A small image classifier, trained from scratch: arch resnet.
Rows from block 2, named by matrix and row number. Rows with one number belong to one channel. Each number is 500 + 25 x the weight over the matrix's rms, rounded and kept within 0 to 999. All counts start at 0. Numbers have three digits each.
# convs0: first 3x3 conv (model.blocks.2.convs.0.weight, 64x64x3x3), inputs 16-31, a 3x3 kernel for each
# convs1: second 3x3 conv (model.blocks.2.convs.1.weight, 64x64x3x3, transposed), outputs 16-31, a 3x3 kernel for each
convs0.16:514532497503452488484489456497501506521519513506469466523522506502500470517494498500511513535524483497483475491498484528535520512498480506505479531530502500515477506447512496529500496481488528519513507503520494463424479537516505512494500497476492516495510508488479489498500509501524520501504507509504495464507547510493519524489488500486493497463481482444480476469466485541577544505525529512500492496474473513535516468485495493507523
convs0.17:489507511511469515506520509515515545498488515506486512473506503460471516521487489537487495496499497506480507472471488538522482534526520493503482485490482481493523520525502477499524499501530506493492492457447517534444458490480494532531517517476510469485540506444504475479504493532488478493495496492508500536493521498516489491484541514462477495476479455491510502508449460511537506525507511507509523482495534484495496499502490526482507
convs0.18:466481490507515517479490481507527507489520506513510494489493496471497489514494511518517526528526510508512477524490498489504498501490494523536518521527524504503475555505501520496490501488481499497502528530492501485486496511454503511483446459458498506496521491490498507505529537504524520506524514520540530501482505488541513521495523502501529536503485491490465477489492496490496466509512516491505506492492504495507487521516507533509474
convs0.19:524486493547526501505523506476473516486496512507500486519519498511493503525499510519505494512494505499483506486480519515488479504482479505499517491501513496506515492484518488502492511487471458501545487536562487553555507501519496502520501489501513543520505577511517537491519492505514497502517505488509501505506522513473515490523489498495507494494493477532480467530505493511517508515509491549502487543503481476499511512482520521510494
convs0.20:505491497484492495514502496497491476533534510521540523489487487521490499542516497524544513522530516484472483493489516514516503514503503522524491519522516533491504461483504465494510498454491485511502476508513475503502456472491502489513471499514506501524517489499523522513501507503528520511523513505485502498546540536540535531500520502526528507531555498521507525512525514497501540500508517496533536489505520469457493463450462489465466
convs0.21:514516500508516505479467463509509519507480474559540508465473514498514506531536503500493503489517546505535554474495469541575529524525490514536508465473477501492489473495510466501528498523504498504464513538524499494486462475465566541487522537516489492501502521508475508509492480495492480477529522509478535504520517496504491496519511486490488471511525509516511492470468475504517505515506486506474478526515508477470486480511515507531524
convs0.22:489478504505522490518511526463476504504467495519486507496488513506485526471492477502511478491484495476490479512532513487475420481508495515498479507474517508512513521486476498473448483505477497485505520473536485494479508501475518507496500538520486509492499489465508496495508519495510512501501499491529486510463506514481491473497529519487534513505518490507504481518492488512502520480513485510506486501490469505510483486496482522490482
convs0.23:502476501503548451503478516497544512484514499493477469490527481499532509493476509471493514525492486497506516472481493525495433475495486529538495491504499495500462512494448526472499512520478497508529540460471487571471460500512504488460481511517510484488506475487529490507488513476499488494501499478516547507468522509474477482507535518497554486468476510526522474483566524488474465504501516504505493520489482494503508509504488506505536
convs0.24:507464475497494506511498524523528477537520448511517453501485492510469495491492491502497518507502511508511499486490509502517499504531496509516487501486488500490494491473542445509580452525500536508455532514475524496511539503490539521469514486461503463510506466532488482520476492499488499493478498500487466524489462513515476507510506484508462454498453477498491482505517531501503516449510473462530465477504472511536484535542442533516448
convs0.25:481471526494467511465499504512457488530484473528495470471495516461485519495488502546540471524509470527496468448475505465472488513505506506493497481484499508498510515520514474498496473483496484513508456514535486507510483490464492525519497570582506512481485543502477535510503512528513494505516499498488506532471475531488518514508487498549518461560553473470477514466467527497496523539539476549556479548557487469512596453489588480477532
convs0.26:497493478482512508501505515504523541484513528462459486511501496516516525484486501548498492513467478483501517547547512530536471475456458486486464517534497502505483516474481511524494478470447482491504495504481538547518500532566429481519498489479505473510496476489505486510502508513519525517493505506462489492493530534524533517498541540489512503488496491516503509495508495507505509501501521500491493501477480530547505515505483454476482
convs0.27:490527515516514486530488488498518530481492514474487506491493514511478500510502493486508541489519522466531524498477451517488456482486476513487499487481487495473524479486482479485501480512498493498461489520484503487494513479506559438477541469486503494500481487517489487521503506516498505531496485512513504478484507477503508492497535521490485512492468505493550482517543474526518444475505509487492489492481486547486457540507442529522448
convs0.28:514507515529488490543504458493504509503537547496540516527503503530520494525501500534529496510527492456476471508514510516535529494509499507523487490491483466473473485432449464430436497466481502481463523513472523499471465514531474487501506499513522498496529507484520505478533528520546551525524545522454460482492437443502454449452476500476477488496472476499532514507527526538535511515547528500540554485508498529528515482535543505531535
convs0.29:497501507491524459519491479466482498501506504510488500488498499508508518523512527521519499515506513520522492528539487485532523518482517522533501515503511512500502529483506493489489496494492537493459530567493459513507501490446519535509515495471548483472559505500513500510518515541511514513513502508489509522529515497496517500502504502532515522519498507488460462506507494492507501501485520516490505511504502474515518503487507489514504
convs0.30:506536480512511476496496463500486510491465492477469500505510479466467496488488515464471531465510575557518523499480498505527523511517459527495476499479488469468493469492470474526529455516504492496519491516501500493454549530510525530457529499443498505495509525502502483503478510552480513543512503500494472503520495515511496491499504492501505498489511517514503476491482486445463503492481521486488510492488506480498458482470467535512497
convs0.31:508473485528537483502510522461463498499470477520505495465473485502485509498504489512520486499515509501501505456472479491513499487510520517543542475510525459472483489494499494482482476442459496475502514476466510527507488483509520498498497497488504502512482493513520509487521530529507515515490485501487508494488486490466496494477495511535496475510541499502535492508531504495508513464481480490501511504521517498491503490498493476477484
convs0.32:520481490497470478475494508530510503499486483482485488517514476490466488479485493508519458493464484465479478488463468440485542473523508470507507506510483518501503500486486495513557518536455499536523482501533510521482525508505478493519491526540517519532506535541526525500472496483457474490469487513484508493493512492491502550522500454478495479483503500455484504467510467482508478509524484510509468539498473470499478486515496525498478
convs0.33:512508478476497492495486522515500485525495493493514526485494511470486500486493497502528529511515504493486489469465477461493537484503504471478501485513550477508500503527499468512548474508484492526457524530489507498499510488488484474477514498504488505512488491513496481498498487488490494506493489503488498519506479510510472507522485508520499523534520510485500506483511528480477492500516479488499491491498487523502498472478496460501507
convs0.34:509508502509533508493517499498518542492491535491464507523496469485492478476493487503484516463507551493508529491479468493467456508478475500516516494489510483499513488469448488490443510517502507502501494500502474470474488467539553448465530489433485511482508514492505526506504507502484509524483485499527486459495523504489502510497495562493477544495483479521516505511487462467468478508471514485442526488450485488482448535484447520521480
convs0.35:507492512505524515510502539482511520500523513492490480523516510509507495510513514497498486491492506473481483440442429453472475432466443552545520498506503478501514516537487527536522515521542507524509521546538499524501476524526519527521493506489520509499512528521510513520482491483484490496475480489473511496502511531505518522469505501475508506486475498483483494472492490498486513486497504479498517477483492483484472495514513502515500
convs0.36:466521474470525506516505464481510534491486524528492466480489496486513526490486477477519475502537475510491485475520510478498501514491475504505472488457511441506494512419511449616485533475554515496550512515470494525476503517524522483505525473507484484504487479477484487515499520531506514514505482492494521488532510493519482520510531517490494506488485490532506506520475474462512534499507509511521516508515508513507523480521532517475473
convs0.37:512500505468513520479509506498482478483483498510495487496504469511482508513511498493494505501470476509504491551555498463508547469455474507471458538515501464479495455486490478474482494496508473484496538520477507534502522568496464484563483464438474490477486516500512503497518509494501529520467492501485458503495523498521502518536495498492512503492498513491500477533533500511532525527519468521545496514545527527520503537541522486473474
convs0.38:515509522473509508491509464538507497549493476515471459494462477483485514493521519476447469475500516471531546516522487527528496512515491487463474500481525528538590480397504455528544470579488510513532472466455494449470489515517483459512490472460480499540483493555498530524499509496511510504511527495516548525514507491523496511509514514492499475494483467520552493507523516474489484504514509525530476529502460468461490567554520512495495
convs0.39:534549513515520477490477484472471490512495522502486506474471486484505498514518499502501516521557526480496489507527526481502501497477505481511513442479479498506519516490493455482468501444465524519515505550507519514528511502506531504535511494485496509495516513519526530514488495496493499497495505523497517511535506506496513512499499485518532523496499474506505511491526533522509508491521507515535494497503501527530514536543552472473496
convs0.40:486499499493502498482533498518509510427445465470484514502514533496500509502487496496486501480469489567555582529537547452446465488489500524508508493500482488494505470474471523500492500502453459466523495489517522509518451465500497484487536542515495473507497514523529507498531517506504507495501518525493510502544562488535510478464471486519516488508507511525520529484491533447441437512496527523484502508480496528503519473472460474494494
convs0.41:484500498512487480498512481514520476521518482499498470494510487485500492499515494526541511477490498498496476530505487493473466522480474522506506527506496479474481500497512504494485506491500487519470498517502472473484488508462525535503511486444513494511522532526506509499509515511522518504516499494485488490514517485508501498499504507520533499508516463479515479519539503496519466546527500528496484479482485483482476498513494489510500
convs0.42:509494477493496492506506500542531517535518510501490482517498492511515496532509469481481470471473473519511525489475480506523528471461463494498505493497501524530519477478521508517516485455488495529529482473465483498488535521483483482499487466482507500490502519529506488487540526513505497494519512518474504475495497503507492481513485493489496487492471482485497524507542546452431446506492501487487487518526530473513522545526512465445454
convs0.43:458478477496503475514529549481479494489510503502520507494491510487483484531528512506508520492497487512518499454455455526525491525554524494522522495500519478477496488498471520501478484496493519497482502520505513511502475502489512522485497527486504511488524506485500489495491493501474476493503521505503495512488475522473512514496521519483516522511511521512510479524565555450441491495512516495504511494499508518522489499482497506508493
convs0.44:516512449465529506495454511497483494524515508519543516479472536499473499487516489505497520500485509484494500462466501511476508546506499486507533479491535496491497497474517517463519508492480506539515474536503455464510490480493505487478534528482513515508513521533487496499480512528480484498501498494461505478505533457526492486510506455545533493523520511565516473467582545401497550532527515516536540491506547494471507446466489499473489
convs0.45:494488504483507502511492521484508539483493510506495483511518482484497500481488495535476431484493495459511526493518495510498484498525512518509484490483494486461513579495450534535488498488525526493443541534457548526493467513540495505517499512475499466479532482500548494481519513490493526516503520537534550502528510483532521466468525541483493513493463473488494489488532483466467487487532541502527528524520544478508471496518495506515478
convs0.46:509534562528520503475520505527520463479486486492494485508502488497501485538525525508473495489456484474453486484485480504517479523526504505473463506487477539523493517499520576480481518488490563510518519480499516484469506493465472510487498500446503508525528522511518518526549515499522522494510511509510541477495517536500565525523518480520522486468521500484458502493483462424456456497501522486482499470519499454489483474501508526498486
convs0.47:494528488484505494497516495501515487502490487504505481489500478502486491510486477496482467484493478493517498482492484505533507518494526515492482504500493497495499477494454512521515532522519513470491508506501493501476484482487494481443533486466511499494546517507526499483505507486493501483501505496510501513511530520500522535505531504502507519473487508463494470456475472468465468502484515512496526504500518505511484507508518495516499
convs0.48:480512512475465547482457494506493513531516493525536493488517514501491497513484487494452482542490436571516463494508478486496516507510491517493500501528498493507527516512458501520460481500522524492523513489534522483498476494450493511539497500523490501514495506523505482494479513491475500497495489497468549514450519584457496568504522469478552524470512522492507479484521494487480522499490465498551478458550511536484479530478464531513506
convs0.49:484489508492488489499528522512530512500488491522505492488487484488502520507496470511505506502492488529516511487500508480464482524541515515504512508499489478491504471528473481494475509488536544583574495501467488478469515525511498505491510505497534511506497511521500519537527514504503515512510514513512496510511531506510479497505522512483503507494492482485486499530562548461468460527514508483487508496503502480468458476482471502490472
convs0.50:511498493497471535494512520521514510512497483497481499495484504505510523502528502510489477488502482464513514468508543471520509505505464489502513535541486505484486494539520508521485484495515484521512509525470506488515470471490481479511479521515522515485515494480493521509504518519509512506509502516480496476471496488489506486480484479488469500499498545469497530478505509507501490511500521504481494505480498516498529511519503505485506
convs0.51:496481472531504482487489498523504472509530516462499513513501482520500504536562539504541544509533532498494466467468499517535537499546537496476503476490495514511531483466465461439506493555503519501521516499492475467474523515504495471484468491494516493496502495501495506509493489505488491502486493505531493520483502504515509534518521501516506497491516500502513496489480526475490516476511540492520505518483455460472467471496507505551556
convs0.52:480496501501499505512496498503471508515468518523474512469498567472504550505502524546523490515494478503456484492535520475518494492498504483490514469496510474486502485531513510565438500525478532455463531453471533463481498475516494482529550505536476500496500501491495498494502525499507538516504538523463519464481513482481530489496506514473493489489506504512508462517538469512517486533505499557494495527499481490454505489471491511454491
convs0.53:515516533506536490517458513508493490491493493494509500486531518527512473496477480502527473548483499472494518523552482530461459444466513484467508428497519474536465473551464536449500466511523523450458508456524458505524515472444528466498517498503507502502512514526511509501533523530516503505488508508518509512502530520523516499513503532495488484525521510527480498476512504512519495500486501493495503466516520469486516494513496472484491
convs0.54:502509526470476494509485494450470541435456529490509554477518491516510481518478475567488439575526462510486484496520512485488534507505511467519504500522482476468471624594402616435434473446528486481494517526521523487449427469564439492535526518468500547496541514491537461492501523508508523524501521508445463532451518519483522499452520533483539541521517489480503510468489560479489495517465508477467535468500524496532499478486457456477504
convs0.55:490502523487497484474463463473485474504534537519536513503506502516491494492499526505487491514554526512525498495506493480479503507534527508503503482470453510500526500523456492447491483544491468485490472506524499514475457480483531529507520522478499503499505515482543538495490488479495505494523532517487539495513484511501505505513500528531511495497472466516525526512492471490451437489496522496520525489520488525537507469472485463521524
convs0.56:466478475507491453490501458482511501510523496488489495490456473503477508492484510490482488507507474511481502474509538509532561483514521522490499521503509502522498487504497502507536501533528504518519504497511472472454509537533518534519474506498544548484521525466489486468504513513531541533512519510535525488514525500521497504487484496484500483463495527510511516528534531491466480478483524490494520534494486497477499499504489485461482
convs0.57:481492553528494538507483530506499503500488488486497505465484500471461491472480503539494465511471468494514520494500469501526522507515499515530519490490476465456467476485493474480512516499535471500466502502491496511522471457477499490481486532537481481486482516502493507509513518538479484509478475493492505483489490502490500479483490477478494492507505504508511516584607564521501496509476469525485479499492507500460460457459473474485468
convs0.58:493504508484487493481485505488477486538545515486497493513494504505483476506514522521507476527511479510486472491514519531550550508538518492493500510510529513510513490466447473486511509532540526511496510498502466456492506541518518548524455491456518503479496499481496507512504507502516506498518496493473493490515465523494514527492534524497521539483510494517531503524536561495524551484519549485516573495511540480466477544535521533529506
convs0.59:495507524511502491507491462473469474509465498518509491509486479490537511498491496452494554478479504515508496454490502483480498513514503483466495508461468511519488498498501476481497491483519491521505468476517537483470504497454534540513458486542517515508485509509497519534515521550501498525513499499510511474514514467476487497528453449550546447481536516473495488459509478450484491517477507555504477513566502473485516466482526523490481
convs0.60:500485513494490521486520472527513493480460493465484506463477523478536530507528497502509498492553524501524478472500521543547475531482489504491468493499516509512528443502580510613475525486415540494443513474500474507524534497487523477483504481516482468516479503509513530512504496499492506516486511510519466469479463497512493495508481527494485559492533552496499482508475473511503507490542487521490471514458475487477485492490506487486486
convs0.61:507500506481507483481483466476487475509500470531497456511509505514504484509501474515528505514522469454455443464481451488505458480509490501521525495494506454475480525500511508536528445480464486491492529488505526519506494494480483534498552543514504509505545510510517498508488509503493499482485483480465487474448452450507461461478519531469492495496483466517507508515535498496505478492507526508533537478519533498498481503509512495500522
convs0.62:476487514501484489502515479520495524492453485506483511481511496479493481508542527543502501484454488482461500464551548462527504469509497505516513491498513517497506490496493490487473498513493481469488515495502541501545493496496457521456516547474498479482506483514492474486488518525489501524502506513499471497509472507516485482496495530487470508513506483515541528464491493467500522529495503547502519535507512472525512452490478494533518
convs1.16:507494513517490503467462489538533505494473487521528510495471482484503500493501493477458477459485516489488514514524546519515526482488479500499515493494499493504510525511514511504495491510508493501488462446475500485488483478493477489504461459485506492468520510468519484470516500503566573553534531513555518471518493466554525514486459482478471471502487491495528526519536527461474474506486485478485477500483471515499513521547545530538548
convs1.17:544471450446533492453459523506493482486497487511494493491520466483491500504483500514494477461464486463467480491558532523514496513487493542545543506505552474487530523484507503483492473483508500477473548583548518504478508496485484490504513539503477525535456466498481481473475509527490510507490520504495451478543533497475502473522497501523527523508501510535520477553573543501475494474495480477521488507527501475507510449479481485498523
convs1.18:499510501506507492519535545525511522529517515540528535484478478494495494498477480509501507506499496499498511507514511517522508507517510509512518522529524509529535513504518525515537508504509508497504508504507537541547492498496498496497516510520504502502512517518526528563510515503528533521534532517511511514512506518516509523496490503504506511508515516499495503492495499488496492499510513501506503519520514513513510509512513508509508
convs1.19:511451479499479458477494470470490486472481473501513480532456463523512443512478489513503492498477456536484466524542470499552488439491468516489493507499481472476462504507475495513510495480480465434429512472471495446466550514501531536522486518516494478475485528534499525497511481505506490467502454451517453456498450501525490521482492485474454492496443487555488510525475499487495499476466524497478529527494512487468481431447454469450506
convs1.20:539501497554493483496451461508530512499515516477484497447480483443484503519551546479485489512539509520551530517512496471424467521479490459465458506510498516519518487484492473485506479532535523515504539538515510497487544539521527521473497501488511493452492510466540515482476516526543531574542510547485478513484480484484475494483508527506540549528561549531493449543511478504502503472469485507493484489481494518518503477475478471455495
convs1.21:458508543463500497536507486513517531485484492472460486513535510500525499498481452504486481495485481500514515493501541478493519562598585503530507514537527491514532548527554521520496484467474468474471481480484484493499481534560453507526447502549516494506483460473503509487488473418525506486502489459496473464514511480517508544475464487470460506475473486512539519498523557452472519518481488507488497483484502490520541516522527486511520
convs1.22:536534518490476504493486518514506503495478475490469485487483480498532498503515506519510479508499503527502523464474489512474515522505529473485485518482495504483501488487518485485497506516463507551542496520516508552546491519523488503516489469493480492495517482485489481485459468480491486464504472501501487519531501512463473498504527537493485525509475502509528516485488498494489498517478477490491509491502486528507489534506516531482497
convs1.23:475468495530459420495531548520499499519512527507485513503485440501514482469517505523499475507481511488491480464476470489482472482504507490526507468492520522524543511477497517485438520502515465437482516479480502500451470465497505523498490530501530524461504503413542527497486530485511468439489500512432509495487502575564469495475521468500530519509525547488512525514472479509532513481456496509447481506494498466497475438456444508490496
convs1.24:509511538496528542514527567501500504437495474453487486490509544506514512510515523517533482493503472479506489465483514464450499486445466447465473451459460471480514479542516498482470493495483489462505524477522492494500518487517504477522494478532569493488536495500522470531505478489502471457476474427467447442478464497474509495504525543503522517541552547467437450484482470509482463494543560491575552494559531474470529467466516454465514
convs1.25:555511452547516458471457491486503544459481534472504505489487518495500514519504535476485498472514533515540523483491501470470495487468462497502556485505561508527521480509527469497526503506503532529500529568522497493475517494515503516511490481483481535513458492471528532495478493564515499498530485482452486514461498463506494442504524524469502518443440486557537513467500498428472501461500523441525534455511507452470470435469465495479473
convs1.26:499509498485512529500480476523476466504491491515539529508510478528537481527540529484479486483525542489524534508504528501514505516540537508515522508517516490521502472464512484500511506473483477508539495497486481465494456410415491470469552519554469463493488509479484494495547532515539556549491509502540558545516521513496497523516495484535524481510535505481493513527505522493475467495515535509492481562522468522501504494518525532564547
convs1.27:495476492482440534464463513537515494508511517518538506526462495534498505544523517556484489494446472477458466513486491482467499468474473510515504514495474512501492508535493487512485485474512489503505488506516518482501450491517487481468515463491547504483557494505560492529501534499491500486471508497525479514494504525489496513462485459477496467461520503489507498514479480509490490470518501448515519461495514503470513487438490499477526
convs1.28:460483480460431462473447452504526518490503473509495475501510487481480482461485508525474482527515526526540555482483510453462485466472516481485494485484477509510503498457507478427484462434500472485496464471473494492491541518519520514516549511490478499490478504523471491503496478493496499514490487539480469481497482461493502522506514512509513512518521495510514499521520515526554555534517442539507420522498445495481440526519474520498478
convs1.29:493509501542495498469527445496506501514515514472552530512489462535524497508536514497482454467435469459456486466524496523521531511533510512517518512501502489502505487527493511469500453476462497427481488464492531456503475512478489506522455477511502506540512530504498504510530520506511524530550510476475532558515488506540514519455512467498487532504500498498521503508525494484493475508492511504489528505524489493490503443457446448446490
convs1.30:506496496489473501535513507518495489501482485503511500496489500490502476507496453517524511513521514521522491488489481507494491491500507506519516519516500522502503524539500532512529501528513517529517537523501525537533514494495496484502507483483498499532515505509507502523498513503526508494518518499508510518504522530524529527499494486508501502493505511525515501512499514509508498495506497491500491501500490507521536509518514501496476
convs1.31:498513501494523516490499496522512523518506518530519517508511482501491497511486491501480467483485485518473492488466477513536529519512552512520537517521533517528526532527537490484467496488483460484460471458454506480456495530516510530537511519512496494495510518522545521494506503490543526499506531517492477521475491470495481478503500541514507508511495518540551540534550547520531524486472470490479468493483495508516503505507509515512519
convs1.32:495500498493488485508487510467427481468446470525472469498487483491463468499476462493497527540552562559546497504504536505552524491495438474522497497481483511506529490442514412560521525530490506485467473467523494466493499504500474452458466461452491478453523468469548557531468478461462469506477503503500484492504539504498491549498478531484464495481487525459509502495502501587543566491500543494500534508478503511510520488491514504537511
convs1.33:534550538503511527485491533472497514463452466490482498485516483467520477510532459500497494485495501528529537514510508498523538504523520484494539500513495529521502472476510512528533536498530528509520472480508483509532513502476543502474528465450447478463442457481503487511485472493496489520505510511460473469461454481499472513508488517470495504458500486524514510495490444495504461476487534468472554455498537468479478480481463533506506
convs1.34:517478510485456521500512493536522475510500488535526518496488496482535476506553475512499486498490518491519512527482491499485495472476486531531525533547486529553504508506462520510510492484510533542497509521515519497503478496469519519510533525509534507505509486481475474513500496459491496470446486459482505496496486516499535484500470479531503500525508510500481526551491516557547525457513498458483486494495471496467506475449461484469500
convs1.35:489504483519508493519510512514495504526510511525520518507511503525538523516536519513505515501503506502491516500490495497484474498496507516495497508501506503489489502509494492485500488516518509505523528521527516514511479498505491511512506509522487470471496473462501485471517503509510497487501487504474490504488520510487486487496479475516504487507519486514502513495468479474460473503497495515501488494489474517517512522516506510505501
convs1.36:540466469477442469504469512532449466513464485501518501505525509498467527560513454496515480510496505496461501506506537501511492479499509474505523489516420502484474449530476563385523435607470452485520495509528451481561492487489489446461510473493506501487474542477569515514481482497494495513475503483490476440470478510462502489500502452504436445533484466530484575492522499499446516473478510462462510516491509525500492468445503535506518
convs1.37:506483523474488502479486473514512503517515497480482494522507517472555542494526547512480488464448470453455489505501459506467475474543532511564534474476538460503507491502457509489512477474516503493486527497522518491501529508529501548535528493537487537518488535582477487521474464464459469542523479451493572516518486502499505451510508485519523495445495493515503552516540471445432498479502503482485511508511494512514530437463503472494512
convs1.38:478481473487484483497504514474485483467462478485487498483484507494463500490498520550508483520516468490478472506466475495481467514487511529513494508490487466471487528526501545487475515497492524466506498494523484475479482487499483486529523494522509510507545521486596524477523502461502505488497500482478476500465510505480521502494463486498470463478514504488507535506490520488474500503514502489543506520519507526521505516516526530530526
convs1.39:501505500504500502527517514515513517523525520514507514486489489493492496487481482516519515512513514512515511508506504513510511514508509507509514505501506497495490513516517514505511506515515506504509505500506504501503495495497497500499502502500502504506510507510525518508502509500503503498512512502511515512524525517522517507498499501507501507514513509504499501506503511518505514503502500503506500507508506506504504514512510515518520
convs1.40:477478490515506521588561552502504514464486500479466470501506488484471490485480497498507520506486505502511517471460466487482485490488482498511514499497493510511509532506487529522526543537539512513498511500501517513488496486494528507502501501486512515492512513492524534526533516507501492508499507498512506491514501500509530511510515513524509483516521504522534541508507508556544551515514522502492509505515538539541531514505508514523518
convs1.41:499525504508532511530562555519516511521509507534521525491474488494477491498472480515511501507500503502506515509522515519525520495503489504518510520523522505531525509500518528516528526504514499496502502497509510521529492505509496507507521530526504506521514526550520543587502504492516522507525523517512489508516497516525506519496499509512510519505512519506511509503511503518526521506511509511516517511516525508508513494503507510518529
convs1.42:478523530542528548511520550508480511515482484512497487462469471489502481503517495465474517537517510537517538532522528533532540519542538526527504470488491505493483460500538493493517512488502518510499470495491504485516481479459506492487547533528504497505511510504492499530546551524528518506489530541499457441480471457492481493517504532497479486500508531481506505450450428501515499516522510511495487537490468528545539527526529487475516
convs1.43:538550520521521481482502517527522494501513512539521519511491463502522482507495453509470470528524528537500496489488508532554561533540519493479481523540530506528535484479503473492489473503488480498492497506492496530558488480507508497479522480521500517539448512559447472530474467486518512495481508518520494457529496485512504501515500452500485473493492444536501538513503519504537544505470483497502508505509521509515515523538534515489512
convs1.44:465508543510496496544496413521520565499514507498469493478482506531491479537533491446410452421439425454469503516484524497520478508479465468445476423424449492464449532496490513516472482515504493505540548498541494507502491495459508536529487561527486507458495491523508519518493482497519518500494480478512529521476502572518478519544533497492541544499479517490520586551477525567536487485483489499490504537471496467446466472467509450483480
convs1.45:495512514500513509496505486535521519538511509535524520486477481489494471494492474501483486484502495494518523528509526511508500510491492512513494519510515520508527525518482518501515507516518519543543499532509510518533462467470462471499465459476485488522494461513482493487498499490509508490498500495494479518517506504516513500497503502486485492504508483512515519474492498503497511489495492484500475488490487499502501493515511502516514
convs1.46:478507512510503505512538502525509523521521486536535521481499486487482488502483496534529516526532510517503494507490492513501505523523517478505496474490501471497499470516512471519491505516516501476470482475477496481483510516521500496506492488507498494491485474469483479496526533494504520510494517499525507531517509513513487506480482506495516526485501488498504478491506479513522490490494527489497518497514510511502511508497485511502499
convs1.47:507511499515521512505511504517510513519508514516502512486477489484469477489478490514508503512511510522512514510512510501512511514516509512515503505501498505504501501506516515513516511509518499504497499502508505504507488500497495502506496500496498501512502503525501503515502503499504504496499505493506499500509496504509503507505505504498496493502497495509505502505508502502499502497502509496507502496506503505512504516520517503510505
convs1.48:533524564475481511505469475472501513479479473466474505478524534497491554474490549472516548460459499476494517512478480507486470485500510461496490426472493499429460491430517465490503462471541492480460493493465509487483504504525512489493527492529499537511549516469515547452500474517489438487451471453470480486516493519518508522519489492548544517510572508478489470465481504502441478472526528451544566499507553491511512483507496486484483
convs1.49:477501532512502483485497503530501498550525527497510514523516538516487484495524531485478501493455440495465468497513544527539547519530509513507501480466481488483468497493510510524525503510509465470455454465457447472483493496501492507499492478485550482482527485507530488513542548531506515488497532506517522513529505488526498461491489488482452477478472493469501512476472481488497499544507511507499517498466480512509502523501522520534530
convs1.50:436566562472572506461450496451432483442431443512444459456499499507547520531555488528528513496536530465534503507469504470571512525500519531487527513478498503558482466523522556523453533458502521495533526482562495491543483512540459474511475512529472472471438452508531533498518509497543547521474516507552465468460466469451530493517488504539433428513495478536514492536501459464454447515483505436520526424520533504502507501497476526517545
convs1.51:489483493478485495504496485485480478501530517522521520525545538490514513451460509481491500488519517502503499525542544540558561541573567537534545512490509474511507460450497530492502525494509475492497453476464481494478472464481515530542508503500484473468509509466506503507480472479446480472524514488474503510506516546499529506494470501468488517532527524510503542521545539507517514511495496526517481535546489500494480523527521509498498
convs1.52:488441504502491496503492497483508506495499517543550523478493525499530549556538537442460477448471483482459456512488538503472507546506451537519539514516500534523505476485495517453526522470540503557533485529541464539512500499483494479507498475486474509502516478442535513475458464498457492471463482473470456512475413518471472498506470452532514467555511481517496500525453511476433517487508507478515527492513526499454466495452455502489492
convs1.53:509495436439478505445471501510472473501446455502458453522495528525505492486507513500483512483546478507492505500504446480485486514496513499516533507549533521536548428485553501589498510491523530508463516497495509524477474469482485493452465474511491501467557529485565537476483489474528523509540554536476541495508511464527501573470480514466447476499508467530511535493523553482498484486489516471462498476505513475499515476514508493522554
convs1.54:545505503497515480495467480506492476480458460458470474514490490476504502488503516468524505490512514492547551503530484503488506527530542502488505476533516484521493508493482494537531531501534502530516458497490443485526489502494497467501479473458480506524487498480503532480506488490513502507495475514507514510549481459522514528489515522515517472539527478522509503492494513457440487536519485481507475497495510494509482482482476492534505
convs1.55:498489467450466517493495507539486484508496514511489500478499490502512505495512529491472495479472507458462499490494494492497490467469482477475456480459470470461433499473491539536534512490495544551552473523544457509497475482470493481502508491480482504495517505505526509482540543560583523498509498492493476519509541514499516501481474505497434461528481457505502512488488522476494549496497521491495499488482487502533505559570555483515510
convs1.56:508504521511492486507511501530521518522526528517527512485484469496482473475486478499489491500502491525519516525543520523546533527526514533521535505507496486507508514527518520502508505502495514521506481505500499559547488500483513489487505521511514509508495528552460506573496495529524531518531526521503488479507473489507504518480473479488501495484483500511503507516507512529548528493499513511498485510521504527523517494500506488481499
convs1.57:470482514513515493491489495512522524494502501478471479495486488487473465475477483523518530499481470484493485487477481492504490500501482497499504492488471500506500529518504519511462467466446499501494480521495503506501506521539507498515509483467523538508502488491502479480485479474510473470528529513469502481485490457509517476492496507495506514510490511482501497484491484542536518510485469505495474493499489535525531520529531540523520
convs1.58:458449498507494515489479474509488487519485502494503485524526514534499506493474496506513511507520525499515534465466490453455467458463479520499476495488486482497495504505526510493504498495502510520516468473496478488511472474487499554557531557562491497520512513542495486523496472454482494485516501507546495449503463433515463469502496498519517493534557525487490513495493481505475485540511434579503385585519418500493501514541535521533499
convs1.59:450495484522518511503499514491499516494497519463484509535507519503508525475515512508505522492470472505500511473462465476499471473491495531533532500488560500511464510454476487502506512466500508489475506526495526535493542507527525541509517520540505498501525517515489518505485515550548542506487484493492527540503467523497477501496524499498522536473508534471483503504448446537526514492505498490491512488495505484487481455458484498472500
convs1.60:474489504527491504509550506473417447446420462484462483416477513482544490565512463521515515511520497523488508476438500499475492561522506476491478504467457471429472492493502540497497543543459540505472446486488492467485518495539457456536433462499452498477501514477546483526498527434463460474421472482519510456543458483500531547509500493516476473537473475513455463475482473500479495498520491495529532456525519537493471486466490505509479
convs1.61:507495496480504507504492496517518528485495486485477480493487473482474478473470477533535519511521516508523523484486483508486504487476485477484515485499495484495485505510529509501496514509519502510506493516514506515511506528544510527552519532542478475493452474510465485500483487481530534518512525529504506514504498514513504495506516506505512501503509495508489486498516513495517515540510464527504461503507494487501521492504509486480492
convs1.62:528528528477482509506499483513505505513508487506513496472519520486502487497522500497510490463496484453489490500485529523498520513507508479454464489472462480471490478424472502421478474449499509540479524572530521518483506490513498491517475487469485512494454492486519515501492460507501475493535497509521458508508526509522494491465463450491458468488482456483518509489523532487488473545485497513480513502490499515518509538504517550522526